A small autoregressive pixel model, trained from scratch: 59.4 epochs.
Rows from block 3, named by matrix and row number. Rows with one number belong to one attention dimension. Each number is 500 + 25 x the weight over its row's rms, rounded and kept within 0 to 999. All counts start at 0. Numbers have three digits each. After the name is the row's rms in percent of the matrix's.
# q: attention query, key and value (stacked) (model.blocks.3.attn.qkv.weight, 768x256, the q third), inputs 0-127
# k: attention query, key and value (stacked) (model.blocks.3.attn.qkv.weight, 768x256, the k third), inputs 0-127
q.189 102:512519485468462558497526500483524510488526456475552493531479481446524524486537488492459485472490478461525484489488505492534469482484514506485433477515503503514485459516503494476491536511495485514503511491557549478528519501540536506515456525484513521547536558488498523502526476475456529463505468515513477497458460541513515490542487510485503537483521498496513488505524513499480501520525
q.190 096:478476500473510507519545511471466476488542519494452485509507513483490508511526495509472562479432481476547498473449481494501508482463527480461513506465472482506512490507462456455523515509520525467525470461533459443507514490525489492545498546446475558528517475491451492512482517522466492499499461504501519515495494528508479483499523481452500529525476503514521487472537491517518470475509
q.191 101:480533510511488535546544511474464496518509531422484514489503486521476468521468488452496513481505508497484542485525487526517489476505476464463507508506495486483485510523454513501517516525506493472492535526497500466504530456517490523417469529458518481510515513432474475501508477493480451502500509478460528497494458501491490498548454490487529446547496548514557490527435509510502515501525
q.192 090:516500512520490515483520502522486525496485499546551523540477498481500498475463498475488464545517471495498523540514459502544521485494497447494486489521507518467515503484498495483504486477500488511526477534492521511543470488499522489487527506502475514502492516533503507512490495476449483532506513470443493513494514485496474454479459463510551511499510464477491447523505534479474526492480
q.193 098:506499508525493508515457498461506522508525497566492505523497490484483524520459498498540468449496494541469539503540503456532503421502511523493487525521527505488461500516514542507456486499486487495559526494510531477472505522499515490478536532523529524529456514512498501492479519501469481509444477510498489496481510479488441502479521489542511532503468470490476495484490530495480448530527
q.194 100:494541553512513525476445512463519497506516514456508509500483518526493481511524488496470548499483490542506515472468505527507494488509509518493493475503503514561517482530535551492535491551487529506501479522524473471481487492483498447499491486513484493534497482535515465495474512494497500501526513450509526457472510558489519513512491479486506504467468535543493513513474493493481475489536
q.195 106:464533544504548485498470459478513472458516552516485526541479507498487507571459426481516488513482495464445511494537496495535527482481488465506507511467517502515517558516498501506512503498485503539518531516504534510543495468513481492484481494537493509529523500526514521529506489481498517505461489530497509481500474502545493511458485501483482490500513510492491553472491485506467498525534
q.196 098:487541494482484531545482491486511505510507548518545472542520531483523530506469473506490486536514512488490492526471463481493474473506478509441536507435507497506482476483534524521498473516528536544540459493503468494490495469468484500486567486423524464469467497512484527471477494487465516536534527506477480494476468460489502493547469523493512508490524485460530498461516511488494505516457
q.197 095:505552521466509486483445494553473532521522474508465480507494558455507502508491491489482553488507502493506531503497505507475514516485494485472475525485530518473483527519508523522521449503477526450492515511519504493514485504506442534534472518494515469534495506511479486493533479476512455538486510494511478467472487514524479501454499489521480542483496461495521491514501490517515502533501
q.198 105:512473469493492514495471509519484505524483470514541477495521527457519474483466520515515524483513500517511491456544488512487511525557502518549497498526530495486498474491465516469468515499504493497530473548512519491487536502516521530555472524490474522489482533491504478497540498485433497492483514443474536530488527497485516462501500505474496516468516508479536445531473488523529538476486
q.199 103:524496512510526515491522475537509479494538450563450499493506462511498522492468486549474519494489512498509537501477460543490528528520465522511510490509474496466477478480494501524454484481525466473481518452486518511509518469487499518496514501490502552476493483506504483493510509484492519467530568523467512491495540544450461522553442484516475499515485461511508492492485529489484470509490
q.200 099:521516505539517460524484462524475449508499483482469471473454517530496526459496480468510472540492496482490510490499506528534520503495488525530487493520542505503493490494517560536441521519456492499479503454479488506520487492489461459547526487478494502500491502473520463516469559497479481531442522499471542449509511517468481484436503480532450493493471490534499474469555495522500458548480
q.201 098:479503481466528471529503500514496500493439510491500510460549523507497486513506469503518514522516484507508533475521509460524502490468486485472483498496458509555512515509475507506473493518486566475503505491523525507512467462521500490500454455497469514478516469480495514504514513500494449554515518470475493494511499513515508519529493539509454526504523523468501499516486466486479550471466
q.202 097:493541483485490516510469513473511466506526491538502466472505480532441490491488495456498481493523504531520486487479450501513480493500477468455514544487463522521501535496477531458516490481499497515514516448546531514485521492519479467512536536502508509516511511519566465486504491476496519439504507530464496529516542510507483525509480478457504476533474458500534504507484534477482450519491
q.203 098:514456487476502468521558541483497522509496495517476496480518500503520506492523476518466518485522511493528536455503553501460486492443505490516491460513505504486523525481476474515485518499528491495486485463496507481479490543475532457550459467487507568445512485490514469419528486480483508493440497498505511527523515544489492504523504518533506508528515520477534484548488525533538485455530
q.204 101:521517446474476529535502469492479452512516478522477468482520478477488463480485502531539480516531459521487519536505485542514479538464472464503465515502479481511515497502508465526461497488458498474505528481504530527532526502495523526542531512470516525495520511489505473455534516467524498536475491462447496486456497530488486494529464460538434545468489493480523481543465471510488517496488
q.205 106:491496512470528540523498507472493510504517508459494443518540524480475463522465509449506495491479466514516536496503523513465505537496506458539495524467504484518474524458511460486502509550507506473534526521522521528542472498499488494511472479480474480501528458512481509495514452478492514462515439542493494475503509540508494502547510564470502477483534538469491517547488532525505554511534
q.206 100:515505489448481507501512505535498483495504495500500490527439486483499525519470497519494444496525504467498488490505518480519479488513472536490490534467519508491540462505479482502487478525493483502512490484519523463445518509478539496529471521465504524533523484490518513500502530451520453521538478442541456450474428522469495459488481504466490510517503534489519511483486499481545496514539
q.207 101:533461466485497519465511472502545447475540488476491485525500452483513528459505511487477492487508485492519491504504468486505507464500526502531498512510503491532487466514522525477517519540529467476516502441503481556521523481521467529561503539491528480488501518521479475520494481477440547482479495479539459473499488530560482533460506451500515529489485500482520487527509472494488453514482
q.208 097:502486484503528492486485532454479498494494493475525492507521491502521506511527520482528505450456499464513498518529492525463497501514464525477490489477507476487532429508484471520547462465540471500502491518499441550468533469498519466468532524499477525449502514512498484493533508531491530495472524488472495519505517483531488503508487507533455598529495468486481499495482536523516546444513
q.209 095:499477520474499481483529438499481457473510488484514491496491490527474475487462525480546467498477516489503478414508577528515547510518486513511544486474547455515540463512503541508483495495471475514459496526520489508467490517515500494542519464516485495513510530524474504503485495517513478510482502493432502494508489468524461519504504483505496514470529482502486531508542483533475500485517
q.210 103:509550502505531521504481532495564455493518500524503494488461478517501521461487484478529513508538497513509476467504486461525528489446494492488495480548520545493514419527512491537538496507520493492495491514542482554543502520492542528518447478514518503513487516508525497488487501506450543516486515468537520523532550497503505500521528465498493530486418516524517508507505515491490448531484
q.211 099:470542480491537483478558545503506508471472480518516495495522511495557489471478550516447523464505517485506465463494481470531509497476467479519493473512492484487492447521498515497508479451533501462512480483491463495591477479475490486496518470499512501468489526503499502473460479528478459480506547462417483528468529484493531523506467507494488512505507496503513518501492466471537518542468
q.212 098:509487476465479501471497515514498500522508540510500506435514510464502500476549499531461466457529525491500552520490502500469503487467472511522466516547483463538474491522500495493457532500536514494554494487547506492516515478500504524473518524466467533449509471535507468501478542489491492508450486463480506520523578525454497495526480544555522535513447450522517498501513487545522508492506
q.213 101:501546498489482504448488494469475505535461535473491471528478483477485546503532451487532470496501532493456493520555507497520486495528519512515562463513474527526478502502557542531484527502475475518525498479495517472498493523479517493568478487481483489522486510504466492534494527462453495476477504480501488467542454515539523507494508459521459500490509519534443542540463477504496498499511
q.214 102:520461489490536469518497480483463493509485497508480491451463458469493511481562487503544456490502522507530480494466521499485480488500509468489467509500542488505513509465495494510472522493468522520475514511492553517487483516501494503539486510503491503512512549493509528485466520468500478502488513510480522457477479492460517519477485494570455546476534466540474450533496520550581471503502
q.215 102:508498497477515504516497522505484534484475497427490477505504527491477500533471430536520483468525495534549522519471546501496486532484559488482496540486512502451511529509534527504534519514455531512515491496504501506494533485495456498502475484478528457536523505498501491494454494487494473518486510457524515491504454530517505508470497531470479504495527532499509480464514479516516495521522
q.216 097:489513498477522512523492525423474487480512488462481456511462564512503473453461499517430553461492498541511495487531495548521501501495581482518492512497460524529506484539532487496483526511517505514514466489497489544522493493502487496461479468499482555513547453485541531487489519538510488480551482527514443563541490536497477542499531545497502476523497510546512526514491492504474526488483
q.217 102:476512541491546496523501533528423479475476496459505531497489485503473495521535465498517493514511514479456504505477534484524500502503518518476517518503520492513497505489548474502501497535475519482504492488487494490480493472538440526489484484525525472532519481534466520508506528488507513489506494522489486529533467473548516469455480504486488471517536541513480525506509450475515521523449
q.218 090:472492508491473486472553510497489487547522527501485507509506514456512464575487496478483537509492535511452495441493493495514499526451502523485470512495528552552526468528495512504502549518490563452519512486474499522499490468512452469484437518528515504549502504502489504508468500489459472519527522473476500494519481547487528491497504509491557471531512513430517495510477518500496506524508
q.219 102:493505500514512518541485511476560503473528500482542474488575520488516513492499543473503512504541505520525499492464494514472495511488486515520528515515530499489486481462478490439528422510482510535513470537503420522458552520504498535458526474495485481488478509530499534492508519521519532458509534504534508519490526490479504560490473500486444491472517494502504495539528491480452482487484
q.220 097:464535526504516464525476463472520515519521481502470516492491497543465462515513527552456477467568491534476489506521511513491485464524485504481463511515525487448562516510528504516489491531488484473540489513524528528480520504486540497503541479505513509483534455491510524523492563491492490510510517500491515511477487530459478517476496515517474502534461448490465497445454501484509524497479
q.221 100:495534510501491541501509488488503491470492518465497457481473492444482480526471500507566494492499571506506461499479507484481480467500491491479472491502480516531501506499438461473498499496496511464539468494509504431491522528496487496525495501474454527494439500515481474488486468524545510510504485503489514483486516472501506474535551505540511483523548498476507504508547556524507546506517
q.222 104:482433454482526490466504514529498529500529501470515489510535502486498489533491521489525516514490484501480549502496482483522492517505546473497491529473499492520483528516525497436496505527493507517508512527486456491526500453533522510501500464484503499484522486521527508478509466501508476476496500470503512487538490545506539507523526497485473502549503509464497463563489479546493520509489
q.223 100:440506517469492519505503450500498465503473494521474479508522511499477445527454504513499520502533506477521556484493532512467501506493546498554500493500564540538487495460490481498429476484478468481455472484461544511507486514510528556514507472474480495533542508455509508473472468478510462487467490524464506467527508507519518505489491467527526506497470506498477518494529484504484536507520
q.224 092:462473542508470493474526534476525501513516505456523518506500503529534518473458496523488489467525511563510473541507496494467481484460490492516504497511494528547464499495520484508454489544523547479483490478503478521503505512485499531456470529546485513491481515498536471495528503519449501528495479511506500463498539518492498504531541547461550461549503493497517485534516476506529484462496
q.225 096:537471475514512498522478515463513477524494495481496462486478466502483474527466500462524519456495533452529499492507504530476475517526497504506544453505531496526459513448493513482490492513459499524538479475449522513502497523542463525545520476451483518477522491484515483526496479489504527530483520500491507519506479487504567540550486515505516492476474524541515510516499478480490517465541
q.226 099:472527455483462529527497471481493478488466510501551483508522473528511509482530520465531471529501476495510514456510508492511473460520499484524502479516482473528538502552514507492481557507534518493507497498527499458533483508494487512514522533492466519545478459496506465503493455456508522516462511488494473513499478495521528474502524526506515480521514523463477545505490522488519499500548
q.227 088:502490471489494472468493515503535497515509501527499514530506490488501465454486534517497538497551484540493522541506466530482443522478458497514544516531492528493533481496491465502524538516514489491497529472485473501478406477467548510505544511486470512502502490447551474456512496510471471523487521464503480503492486539447544518509502509549520493486465482479532460452511479505576497496511
q.228 098:482505533558482485531529496515444490492475492461515506529468516490520471521485514480483514477483530461520495529488496501524459480516510508551473518544530512505482494526523480512482507545543492468521519466501486463499507480527509487544476477485492523550537500482469467517484497537523530463481523520484487494537466529482531490521511503516509437458504527492535539517507462468505507488455
q.229 087:501534520505495540550497496495518453503499551510455460480469549488528474502487515502496524492491492509476479519535509492550478506497518498483505487501509520469555526511502514495531521512502511511464458507537462527501485539514509454465530505464470536516554468493535504502478494482529485527495491481455458464487489486507512500506505512496487480487477502515502469473530479464489487504498
q.230 096:480522508532513476514504529468482505517457514485527465470503478550486501502526470493474505525527542453527529533523459498525462534502534440497522547474541511505523492514491508503526475530508527553483493492493519462511465515501437443466528538533516528493503472484499507555480501511542479496524483491470493499501473487546474504488490485516464500474502489492484496536532439549449523502508
q.231 094:495520507469485494487506490480534513529505474545536493507504440460517487521504451519507500471483498493535509471465513544544487494467488444508487489511486502529465547518488537517508469479505513479517523513506488462528489493516510519495515500471488537470452513477517485481462498464481454458484518484493529525483506495474498523493517534471464533506520512509468519503546528546464502549510
q.232 091:500502502463489536504490507516483504495491480531457496495465514524523498519473532498521517475495481548517476469486486470501490519471479499490530470463496505581529497508526482501482529499463496456500501486481482493550480481531488482528506505505487536506504481462495563489493459494523494514536478509504530514540489507490479509543520520504501476522464484515493502466486505487514507508502
q.233 094:494498518499479501468500491488525488491536467496519511500488465524463522541489467553524535506485500531535491518537463508498529495478468503462493513462443521498489505556481504531495523510521470487474559506517492505487484486498484538445454507515526489478473482486535543488516507523456505491502464542552501500457477504515478492499492447506478541506552511526490463506470487527504520519519
q.234 097:507421523517481491493486486468469526533482533474487565487472473503519506518520433457507495533466516494467493471503494496531522508532503518474496494514570499544511525503485473489465512485519495524479457503473509509492450490508515480471493521547499481489491447555489528487510517504511507527526503509488510473531514466520503500524514494492514491488541523523464507538538449521451487479536
q.235 101:502486526484500495501452548531502500529509495485530501476473431535500498477493528504532483469540509470500484480497490470501529491567543488476498491541503467540496440540487501470471502507540516475511465476499476510490525505483504475475504505499489509487501538524472482473494481518493564481490548516489496517494537526502446520495497520526510466495526469511474528493509501497499489465455
q.236 095:528495521585485505493512510451494516496500526505451515506466525514483486485523493527509564486525535499518525436512527543466508488493525515536484471520520485521493507497510466469464533522482507484470464521516479516475492468485518482522521468510478550529498460499545506512493497505538534494489476513454514539536507557522492542516515497529495435503455478473514488516542475478488496483465
q.237 099:473453484493544470524445536506500472523473458511491465519467503495479463537527490519477491546447480495502507522471489476494469472485483501476500454506497481438490549512491504473516472504536487501516526522557519530515479476505497485487505456498468496448530493495529482557505480531487508487509513477493491497506501510531519515446503499508492463522556477516488506513471527511481537540463
q.238 094:527493452534513530511486500486509515487484506478480512531543500476489476519513508494497473518462521519522538500489488474508495486469479507552481484464479488497435490534472514470464499495518511507504488527526535500492460479502483503546534519476530479485508496536525488494529530477491518508467511498518469504499487465492532551461461499490460545526480463500513559509510513486450534494500
q.239 095:479517490529481485469542480493495518485535485533520500538465530523513452482505473517524467495477462514474491521505506507497489484464509451488490511520492464534487515488487506464481519517520543464518520470495517489498496473466537493501537534453490507493509512511545476486491494480534491506447523518486516530467507517454503528479500541520509464453525490500477450530486517535499510531496
q.240 100:527495530500479526508491464517507479475558493524467488508492471511489521491526501525511534517468463504521506535479515501521475479468500467500464487454487527533524514519512516519499501515514521485513520458508520491490451508480500515501481568501584515555504472508518478532486494509511500527476438527538496491488452544483428518450518458505475549507515524478499462501489508574505459541523
q.241 099:495513476493492501547502499516458532506490485480498493514504511497501446493506457514529487522514518489513528443476538515484463516510519491523486474526515519513476504492521485493522524476419476502490505497483485531494505514513519499531519461497502502518542529498518551479502496464530498510499455537492502500552498485484488526478507551479481501490475507507512477485470485520504481475491
k.189 105:485477516460480526510539502452543497516516466479502520501488473549546504566532554500490448463507486523477512505508498517487503499550505507430520440510503488487536478530486536513520498513528468540499462479510503512518486500471529529500547500510489500495499510493498544488500493489521495481535492480522501508497472517540487512530522454524475505481501519507472487505452510475510522503501
k.190 102:512519548529494515493439516537562530507468495492441511506523499491509513527475556461463468479469499503482520524497476491509498579493535525457500540482479534493531503473534505534514472521480521522501506495454501496483487522484538516417534515505496482483471487498517539501548497508511473500517518482507459470473514505477516494510501511475497521464530502490451513523477493481521522487544
k.191 100:465546464515475505493463517510463519528481489479484515482522498494518490498493505458488457497500458514496516516505541491523480477526484495489522493501520510493573471476560550494482515501474510553527496562515493526535480520509531489520494504521527431488490537507470487476467568501475490498509516502532482498481470508498529511505494521507487505512516476496526465528522463512477467489505
k.192 099:507463522460479480504497470482551450495515509506519496516480507504439512493479456515508502496527445514501482503494520494483480516472478491501492499541498463508519471482503511495485489522483511450466507450471487527468482503531516484476503522524504564478519529497480488476537465483551470512500521489516511478480506566470523502542479527513488510482507508504506524499499484494500546469500
k.193 101:480488478452520499475522495473451514496492440463467481508510518483455498504455506471468500456449486515500534543507521516469510551512501514509474474534473466532534462500509495488489497461507503455518489488558504487522521485496495514554478508480519514490528507482505490499496486485518437541540540508502465485496488515514563493508489478479486479551493506490480510519433513515533488505503
k.194 100:506498532535498502506494485523488540456511434480480511470531492511499473471463528471477494508477518508541464492480524484544463527456491510533443509475479521547507499515481540479484508492489535498500530495504524480494532508518548486522474483454538473515488512461484503500484502475502490457490526517535506517501489532515429470508494503526510585507480532496499521540490511496539466488531
k.195 095:481500506490493478494526490487493468533482491465536529493500481522483462468505508498477524451470488523531510502488470512497496533506454489518509510454495501471556516481528487514539474510516528497491538451542543485484524494527500512495453506511517472510469473460477477470536522479552498493489511511460480507489492520498503492509475515511468471511477489540461500479482459452467489529544
k.196 098:547508469475476491482486525464552482488538476483513498490514528467470533463479442499498506494508514512559498498504519501528520488517504501466491501479530492498532498460492477516530497492457455503509482488453489547514453524511495494558487457488452497549520529506510505498507495495483496494457540500501497501455500530453553502488488522517474461514491507463481503494488521489527478480526
k.197 094:514475492469459467532486485522484500490444522518505531474495541534487464495509476499559521453503525504454479479514491527492482515477525484508520521486531492476534540484482534508531506507454485443500495449544489481511517507452479496492484493480555468531506506517498554518529533487507486485514515496489480470495458509491501489459497533494509531532499529517494507502519490496495468544453
k.198 104:466471512497473543561501487491469516523510525474480496507486515531512489515511492524517489495536485532490480490526505495496484527498515501522522441533511518531488523468528537438487511509518493511517495517504496498582515510547476502516511495539499531498510514524547485466481486517506457459537483495501506517477503467504539527520473504444509476466497466533545506524524496510477513528456
k.199 096:515545543536510497501480526521497516492511496545459505497503480469463483498484538471508508525508506486508509499477586502466469538504535588478514475524502462512445483499503486468496506506525552506500502503480482518510499527492492483483506492509512521482492499510501514567515516502514500516509485518489491510489479471548536527496519501507514519492518474501518556458490516502520499487507
k.200 100:509460463490496497557460488472474469483490475515499489493539488481512515439530488502515525512476479485497488524485500499479507490497542520481512505561499496497499496491517526471478497524507480513493461567539528499502481530457494497470487538500495472522510473499478498506551480473512518522501516485525481464505483488489445513504445500454513505489490528467525516501472418470482456542514
k.201 102:505490488487490455518505493494547507511499493502526513494500471539483484478530480483530474516532511499509467477492481505456485476520536486502540525537521536506514453492480478478517559461495453491494471472442499491480511509495512505494510533505526494504523510528465512496463478510515521499491480495508507539495531493519510487462543500521509442486465502476517467510554506535518464516468
k.202 097:544516480495460469474544502519515564486532488520483525482536480500465517530516497470524504481484487494498554495445548518500517526485512467467475562501484513539522497508472506511466534491489519494542522479515448487485508481464509501502513534507508540496463478449539503488481508451489477487525490505533436464469502523501548513482506501455509509547494554500524538527494497494504511514520
k.203 096:525485497468524481497542491505491527514465487501497526507478506497502495471475519463519524531504505547503525475499524482461492491510526553494506489471528496550514498481504513468481516432476494550488518535484479465535499523486496492514527500533544485479510523467509536497481488501562521466525457518528497477489520513511492555488519460465507539486491446505505508530544512532454494483493
k.204 096:518497518472513513522485522506550487509539536484535481534524515529516539512529451479513457505524462503465481494490504538496540518513516533452501441543518495467522531560507472542513532493489510479488520476506489475546462534483496484468534506522513504502496495502512523541463497474497485510555477513510517480483453474532458544518497492513470464484500456500501488483516490496497504476475
k.205 106:499510477518551510507515468498550503505537481494464503508476458508499482510482498550506472488485487516538519478479470515547507475528476482530531500506518493477504506507487531483516498552503478497518547458502484483495518489516504517476489489548483513524513509483517510491450557507499513485535464545520488477450498488488442478513527490481512498516482484527488455459490501487431487492519
k.206 104:521549514490496491515514484507468509475513472484484477456472548508511492495513513488473496478502491458544472506481459539482519503497509471498521510513514486477514504467484498518537491526499523521427466508504480512491479527507477512527527491441532518521541509496527531473471462456530444528491533542470516546492478470493508477484467526501465476466473495487510464506493491470501502537521
k.207 097:473465485511532487512498532478529540525508477474466526478501491458519507532487502505500485516473503482496478508459501506502527483491508521478484497538498499542523556492502519497495565534449507520507504472527467541448499497478520534484550550510481496481520503477474480533487484516502505523528508501469501466520500502514490565477536518490529492551529558493504525531462490469462532521495
k.208 099:480470466513524492512491500480513480449519553464523508487536455472503525476479525500496475509473511484511476495475520485506497520516499512509497461527509481537553455504498520524478524457498506524490512504546496549492548525508538468501517457471420477497516549514494514500483483472494469494502518477486523483499449532507525522509490512487542469491480519481518537531483485504484490486507
k.209 094:488496450461512532478509482487448519481487487451483467523488513474519519479484495521476487568487486487531467490504504500497498486486461479525472533484530501538511505525503486496485501520530505529498497501513473487548490540450530534545482539480524548519506479522525460479480497490487483496508485510439475471475508473479484516496501514468440508484486521475524505494472490535497476473483
k.210 099:494485516481496473447505529534543533485497477552468461540479473491533460491489536486496482506518551483464530529480480531478511493503503507466456516475514537540514460520508513481519493512513532469491484486536512530479514500551510490480530496499488535510474454504492501539522521517494491482485513505504518502471511495508490530442544481520476500494502505489466556520488449537521535513463
k.211 100:516482492502526484484519485555508502475480495505475503494462500492470475504473567517450487478484512480477487532502522509483492547492522502526566522465490496557502431461497566463496486492507477546487492515501515496487528521498465522483491526479500507492509476526480520517525476519466484524539547494483529535502481535515541510526512529467536474514481551498503514539471518545499537495468
k.212 100:484448485499554492542504516494460474516504490486504551488556515522496500532511518475538508468549527513482528491492575502475509530530497510481515508542489470518492523486463527472486525524470462486548493547480513515483484443476464473515540511494494537496497507498487483509518516486512500457502528459471520516539552506510541516525513451498498481480511515501510516540485479514507524475465
k.213 102:503507475519466503518528496560497546477479489458545497488548483467477527438539503481527518521508503543492534510471502494509476464524505476533466488499506496518466493516486482479496516508538523464525487516486529496459517512454499516507504500499505530473507505487532448501454476509462503561469469480519492450502451511484505525557520502484529527470509493512462495518506520515479462498479
k.214 101:511436535492485540521519506530516522510460477456477495480481505530536511478524562488527476514499496517496478473501477513541545493539498494507476515557541477541493498461483541493483499513485510509496500473548479436461486523489488495518538486450511504512492462469503521500491514493480527479449530460523495484476484530482440488475519436512495539494524496473512464492503508482487484506466
k.215 097:495519499511521522489498485483520531500532508520554505531497541494490517505539483514483513481478471504456474520448510486477565469485490501513523522499499505506474511492479526488498534555524504514515528471531488448492454494478499506474490483495489519500467498456506451457500487509474544521485527493525477480457515496510483526510467503476505514563501498512450446526477476490530516502490
k.216 096:457511468549525498496500495476507491479524507501468514552481491487485505508522446517495492516495517471486512507501502497460477483514527533522514482473479487534520479488549475499526460517520461470521510458508519520467517452480483556503473503519484502497532520435504515497545462532490508484516468516448521498518537489510489519522549536491507494541515513475469532517548535475500505477500
k.217 096:511495504492503525471492507486483522526509518524477476496451535496470490499495544534468474515497479495485535539508494505531488513545475518485489459522511499489495504529474470538483558511515504505490496460523490464458473499505500547492489519515508512481513455462492482534483478498530515543429474531496481509490471489533462515526562532473521541511489482458504444536502512531501466505466
k.218 098:476515495474533476472534498539463525531473536541485466463484473474468491501504513501466534454503464487523523526476495539501495480500487529495512474482477544475503486535478500475485505527563499518505494514500477460523484468532516535507496496496474517502514461481506492494451535556485486499491499523558467523477517494502517509504510546505497539568511475503460493477524507483543537487466
k.219 099:476510534566457478498464516494486449483497471513474528518504464492556482518470475450467521531508485488494478478512483515495498543478524495477503531455515544524497548507508505522491499484450525501459487490478481492517522507517474520489517487490490474538487491518513484517486521455489486505496503497470528509498550512516476527477494509519524494468520490458529474500502496505464495476458
k.220 094:475513479508496504501476469473511490531476514489477521485504509505522524523488491468537482509483543534544502517528509509508460490483503515527519495527517527490493489474531541568495509483489501454533522512501471533475497515470480460506514480498513518499541490497537492536521508513510503509541518492478544452473484475480546534479494494500499505488473477517529505517476501539489466443520
k.221 093:483476508465542511481480553471492495487501503486501472490509493484501515524493543483444461512515520493477463504538515473494475508511476511450495509490487534490521476500521498470506476495516519472528493501495517439514493504490501499478524495471511477472464530536483514498517557545473539503484453480490466529535527479501479529543495447509570482472497493499513511496467526492480529515486
k.222 104:479509486511491503531489479497493491503493505449497492487463502525503502474545527498538508475492473496476467463535472485505499537482523535533517517438462528508499482501513460491467511523525507503523517532485520524489464502518536441494483466499480508510464478519518517526506468492498513481460465508486489517514495498472488480507515495523511530484447469464553477521483521513506493514455
k.223 100:516535498522475510516511503506470506525486470495423499467511488464470519465517507514485480510525524472524514499504520482527502453502487498496536456484507517470469506511530465468503511519489498504527526514468499502513524494515471457532497539488502477512514468577463485541499489499511539504516507469440484480469537455523507516472500471484485523511501503495512497516531522493498514495540
k.224 094:548499508489478522532518482523504535489493513463524508455501506534506513505516504477486529526519516515487524472540517488479540549528481480507478495534516560515451496521465471451497514508469523462472479510455448523533481441503429474501504540476467495518502507480545497481487484484457511459505509458508433519500497508524525546466520494508520498516469507482493515509538511526527496496470
k.225 096:530507513484491497513472516503488480495507504469471486525555482485473526526498463510542520528498498468509528480505525508513485468532469499514504507492488483517418500495491454505479500452488529485490481477481498445513482497478503519461500465517518512511509482503508489479533530489499493536502474537513507475525502486521480543487510524510507476446519502530518504502485488545482483464510
k.226 097:547554560507535495515478484467518462459499523497468503462491506490511518490494480507522476499471459493476478495514490498527469507532470500462500540504491491521500461506510488519478504487505487499507448456541501506476506454467520544506518533441509502510519482463498491474497487533514503567551499519518486486488469519481535517498496494485485532455514570457496485473494480497479523493490
k.227 093:499492514448511495497510535531526503511463486468507494520481485489509532513467461471502486536515453504477496527502498487481492494523528492524471527501494523505476524486506499501497494547481552464514538490495453504521488429495452522492495490537520531517505480465514464517487504515489487463466505467465479521510493512468474508521467458472552481506528504506505544477509503447530531461469
k.228 098:519537510474496530461517483499457505502505502459509500488497492505470522476511492505561491515493503474530510486491493481525516494517450527498528478518486499522488470465491493476516511491510430525546453460507531479488537427465468487546494518518479539477511526506510482476466484501464514524483527499484455513488542471557540529490515497474493479519537510501526527499501516489490519510501
k.229 096:492540533486502531446482503490580486479498502490533484524513467486513481451469503463482492527480540491463458468491476515522529487473478519530520489514455492521494540489489488518502506508508518506517539514528534475480538476548538504502506451487496485480480511496509501541500483471520523495495517524488493495485547433506509455499497501517512512504519537496522517544516511520531523493517
k.230 095:499498506499468481489479469499493491491544493521544540508495531448494541498500477467462520546476521486484539469523483480506517488511502454527519535526481509472531505509463496520484459503520518499479463543481515496501518509498557540478496509506492475467483518488500525485516503520471506521448478520491495473480492495560506536501479515504521521497531549462542483472474496478463464492505
k.231 094:519494507544438510486495506477489505493501510567458541481486496482481497473526496493449536539511494516483494497501507497483526519532508508509485533493529514493535454520509478522505499480516496480474513476507523482484506521496489492466501510429500486561494487510498500524465476471517459495468490533541528451463462506523545537495481515537467496481461460481515518504505508540535465549491
k.232 097:497501531508513510504523511496511472494468549500486449525491485534447516537505491567489544494487484483497469532522478494476546523498485474487516466488476523468467509529488514518500495510577501466484526513461477456550494465483482509517498507508490495510495483476534500487523486503497504506460464508503469472508483470515513440507487465477488503520510500491494480517482514492512512490483
k.233 090:495468511474516501478490509481495506493475504523501540493488478502539483496480498480495471527487510505508481475511507498501511491537500502498528512477528478494508495501518498524497466516497511500486527499527525529554453495508488475480508502482527497546539490468477525536485520515480494500524540497440502494524434527532486512497535479528466486518422501518519505465497492510514493456461
k.234 098:502521466485478499490495508502461545515544510485536470485520549485511533467515482487495501496521485528526478486481551493535461470548497523467527511538488492480498500479489476454498509472492532512514495489475461490542531521448522496484511477466505516496473474479486537491480513472487530503456429504545475502503461465542455463516533456442546557497531510461504498493478503480499481500494
k.235 099:516519477516497495513519472487449501518501509473501462481499491431445481507519520511514508478483515512474526515502507475513459529438508499489476503523512503503483523445500482490502497462477479518492490529524499507566508504545460502507482489493530488437500485458442514507527486524520490514569506494501484508502475482529541511522470552499489527471483505487535510555548495562481530488539
k.236 084:486491511514446506516502507554545536530474474514517524516519479494481518496481516539508504481498506535483456516516473483503464500514516512484485480481476544514518545501467458494498465502530509499496493492506479481522521461513479447491474515530438522479461493468483527472488504527426501495495498496494498535488534561508492473522527512497550526491544519513486527501529552480503520510478
k.237 098:507469467519482523514485516515562538514547493530451495551526483495515514507490581465510487522510524489488462524514509493472505493530495490494522466504503498489530498485485474502513488476491531515535480503502485515480514525538493522448492532517517484500459486456507512477507533487504516461531495487588524527511503529549519532491466493483500468517503461549501509512539500504459505476545
k.238 096:470494491494510475490484476517518542538521466555445496487481501488531514521465511514506512506504448515552487513500508530451521504542514520507534526527505457498472529531511497466478501549518481511523493512490493519484481529492539488488484474537541530500499495483505471508490504472518495501500551520525509503472521517456478475534488526472553508464476501528486494493503491508529489466519
k.239 095:547527514441499453525493497486528529481498490472539477422507508503504492491452472514461526485502505551498446479478497498482529505543422481522533550504533478493537485509487472514557480448498473495487515488490488538531525466496495519477483516519486495537494492489500494492530455510499489482475489502474503505509492548500517507516471507491507476480519527501492504494506476543507518514509
k.240 099:507552480482474511470511459499505546512526462479485426509488511473506515489500481526548498506445472534504481529494497542517510480538494483477472486495483534503500520522511513518526515493508515543479520451503476487492531563496509482483521490490522517484504456503505496499448482487490460492497482558531506497467520543504509528499505519489523533499522493491481452439489518495481514536509
k.241 099:523460493492487466521513470512553548479487514551505545485463485529455448483541534472531492545536527527506510517472494499544462496475530514521493511504501496507483495481495537470508526520478473483526522509497542498493488505505510491557521541521490494503556521477513490491487467496516529503515465540475476521477512505454506488455534466523511525469469492478514475489513494464517527502496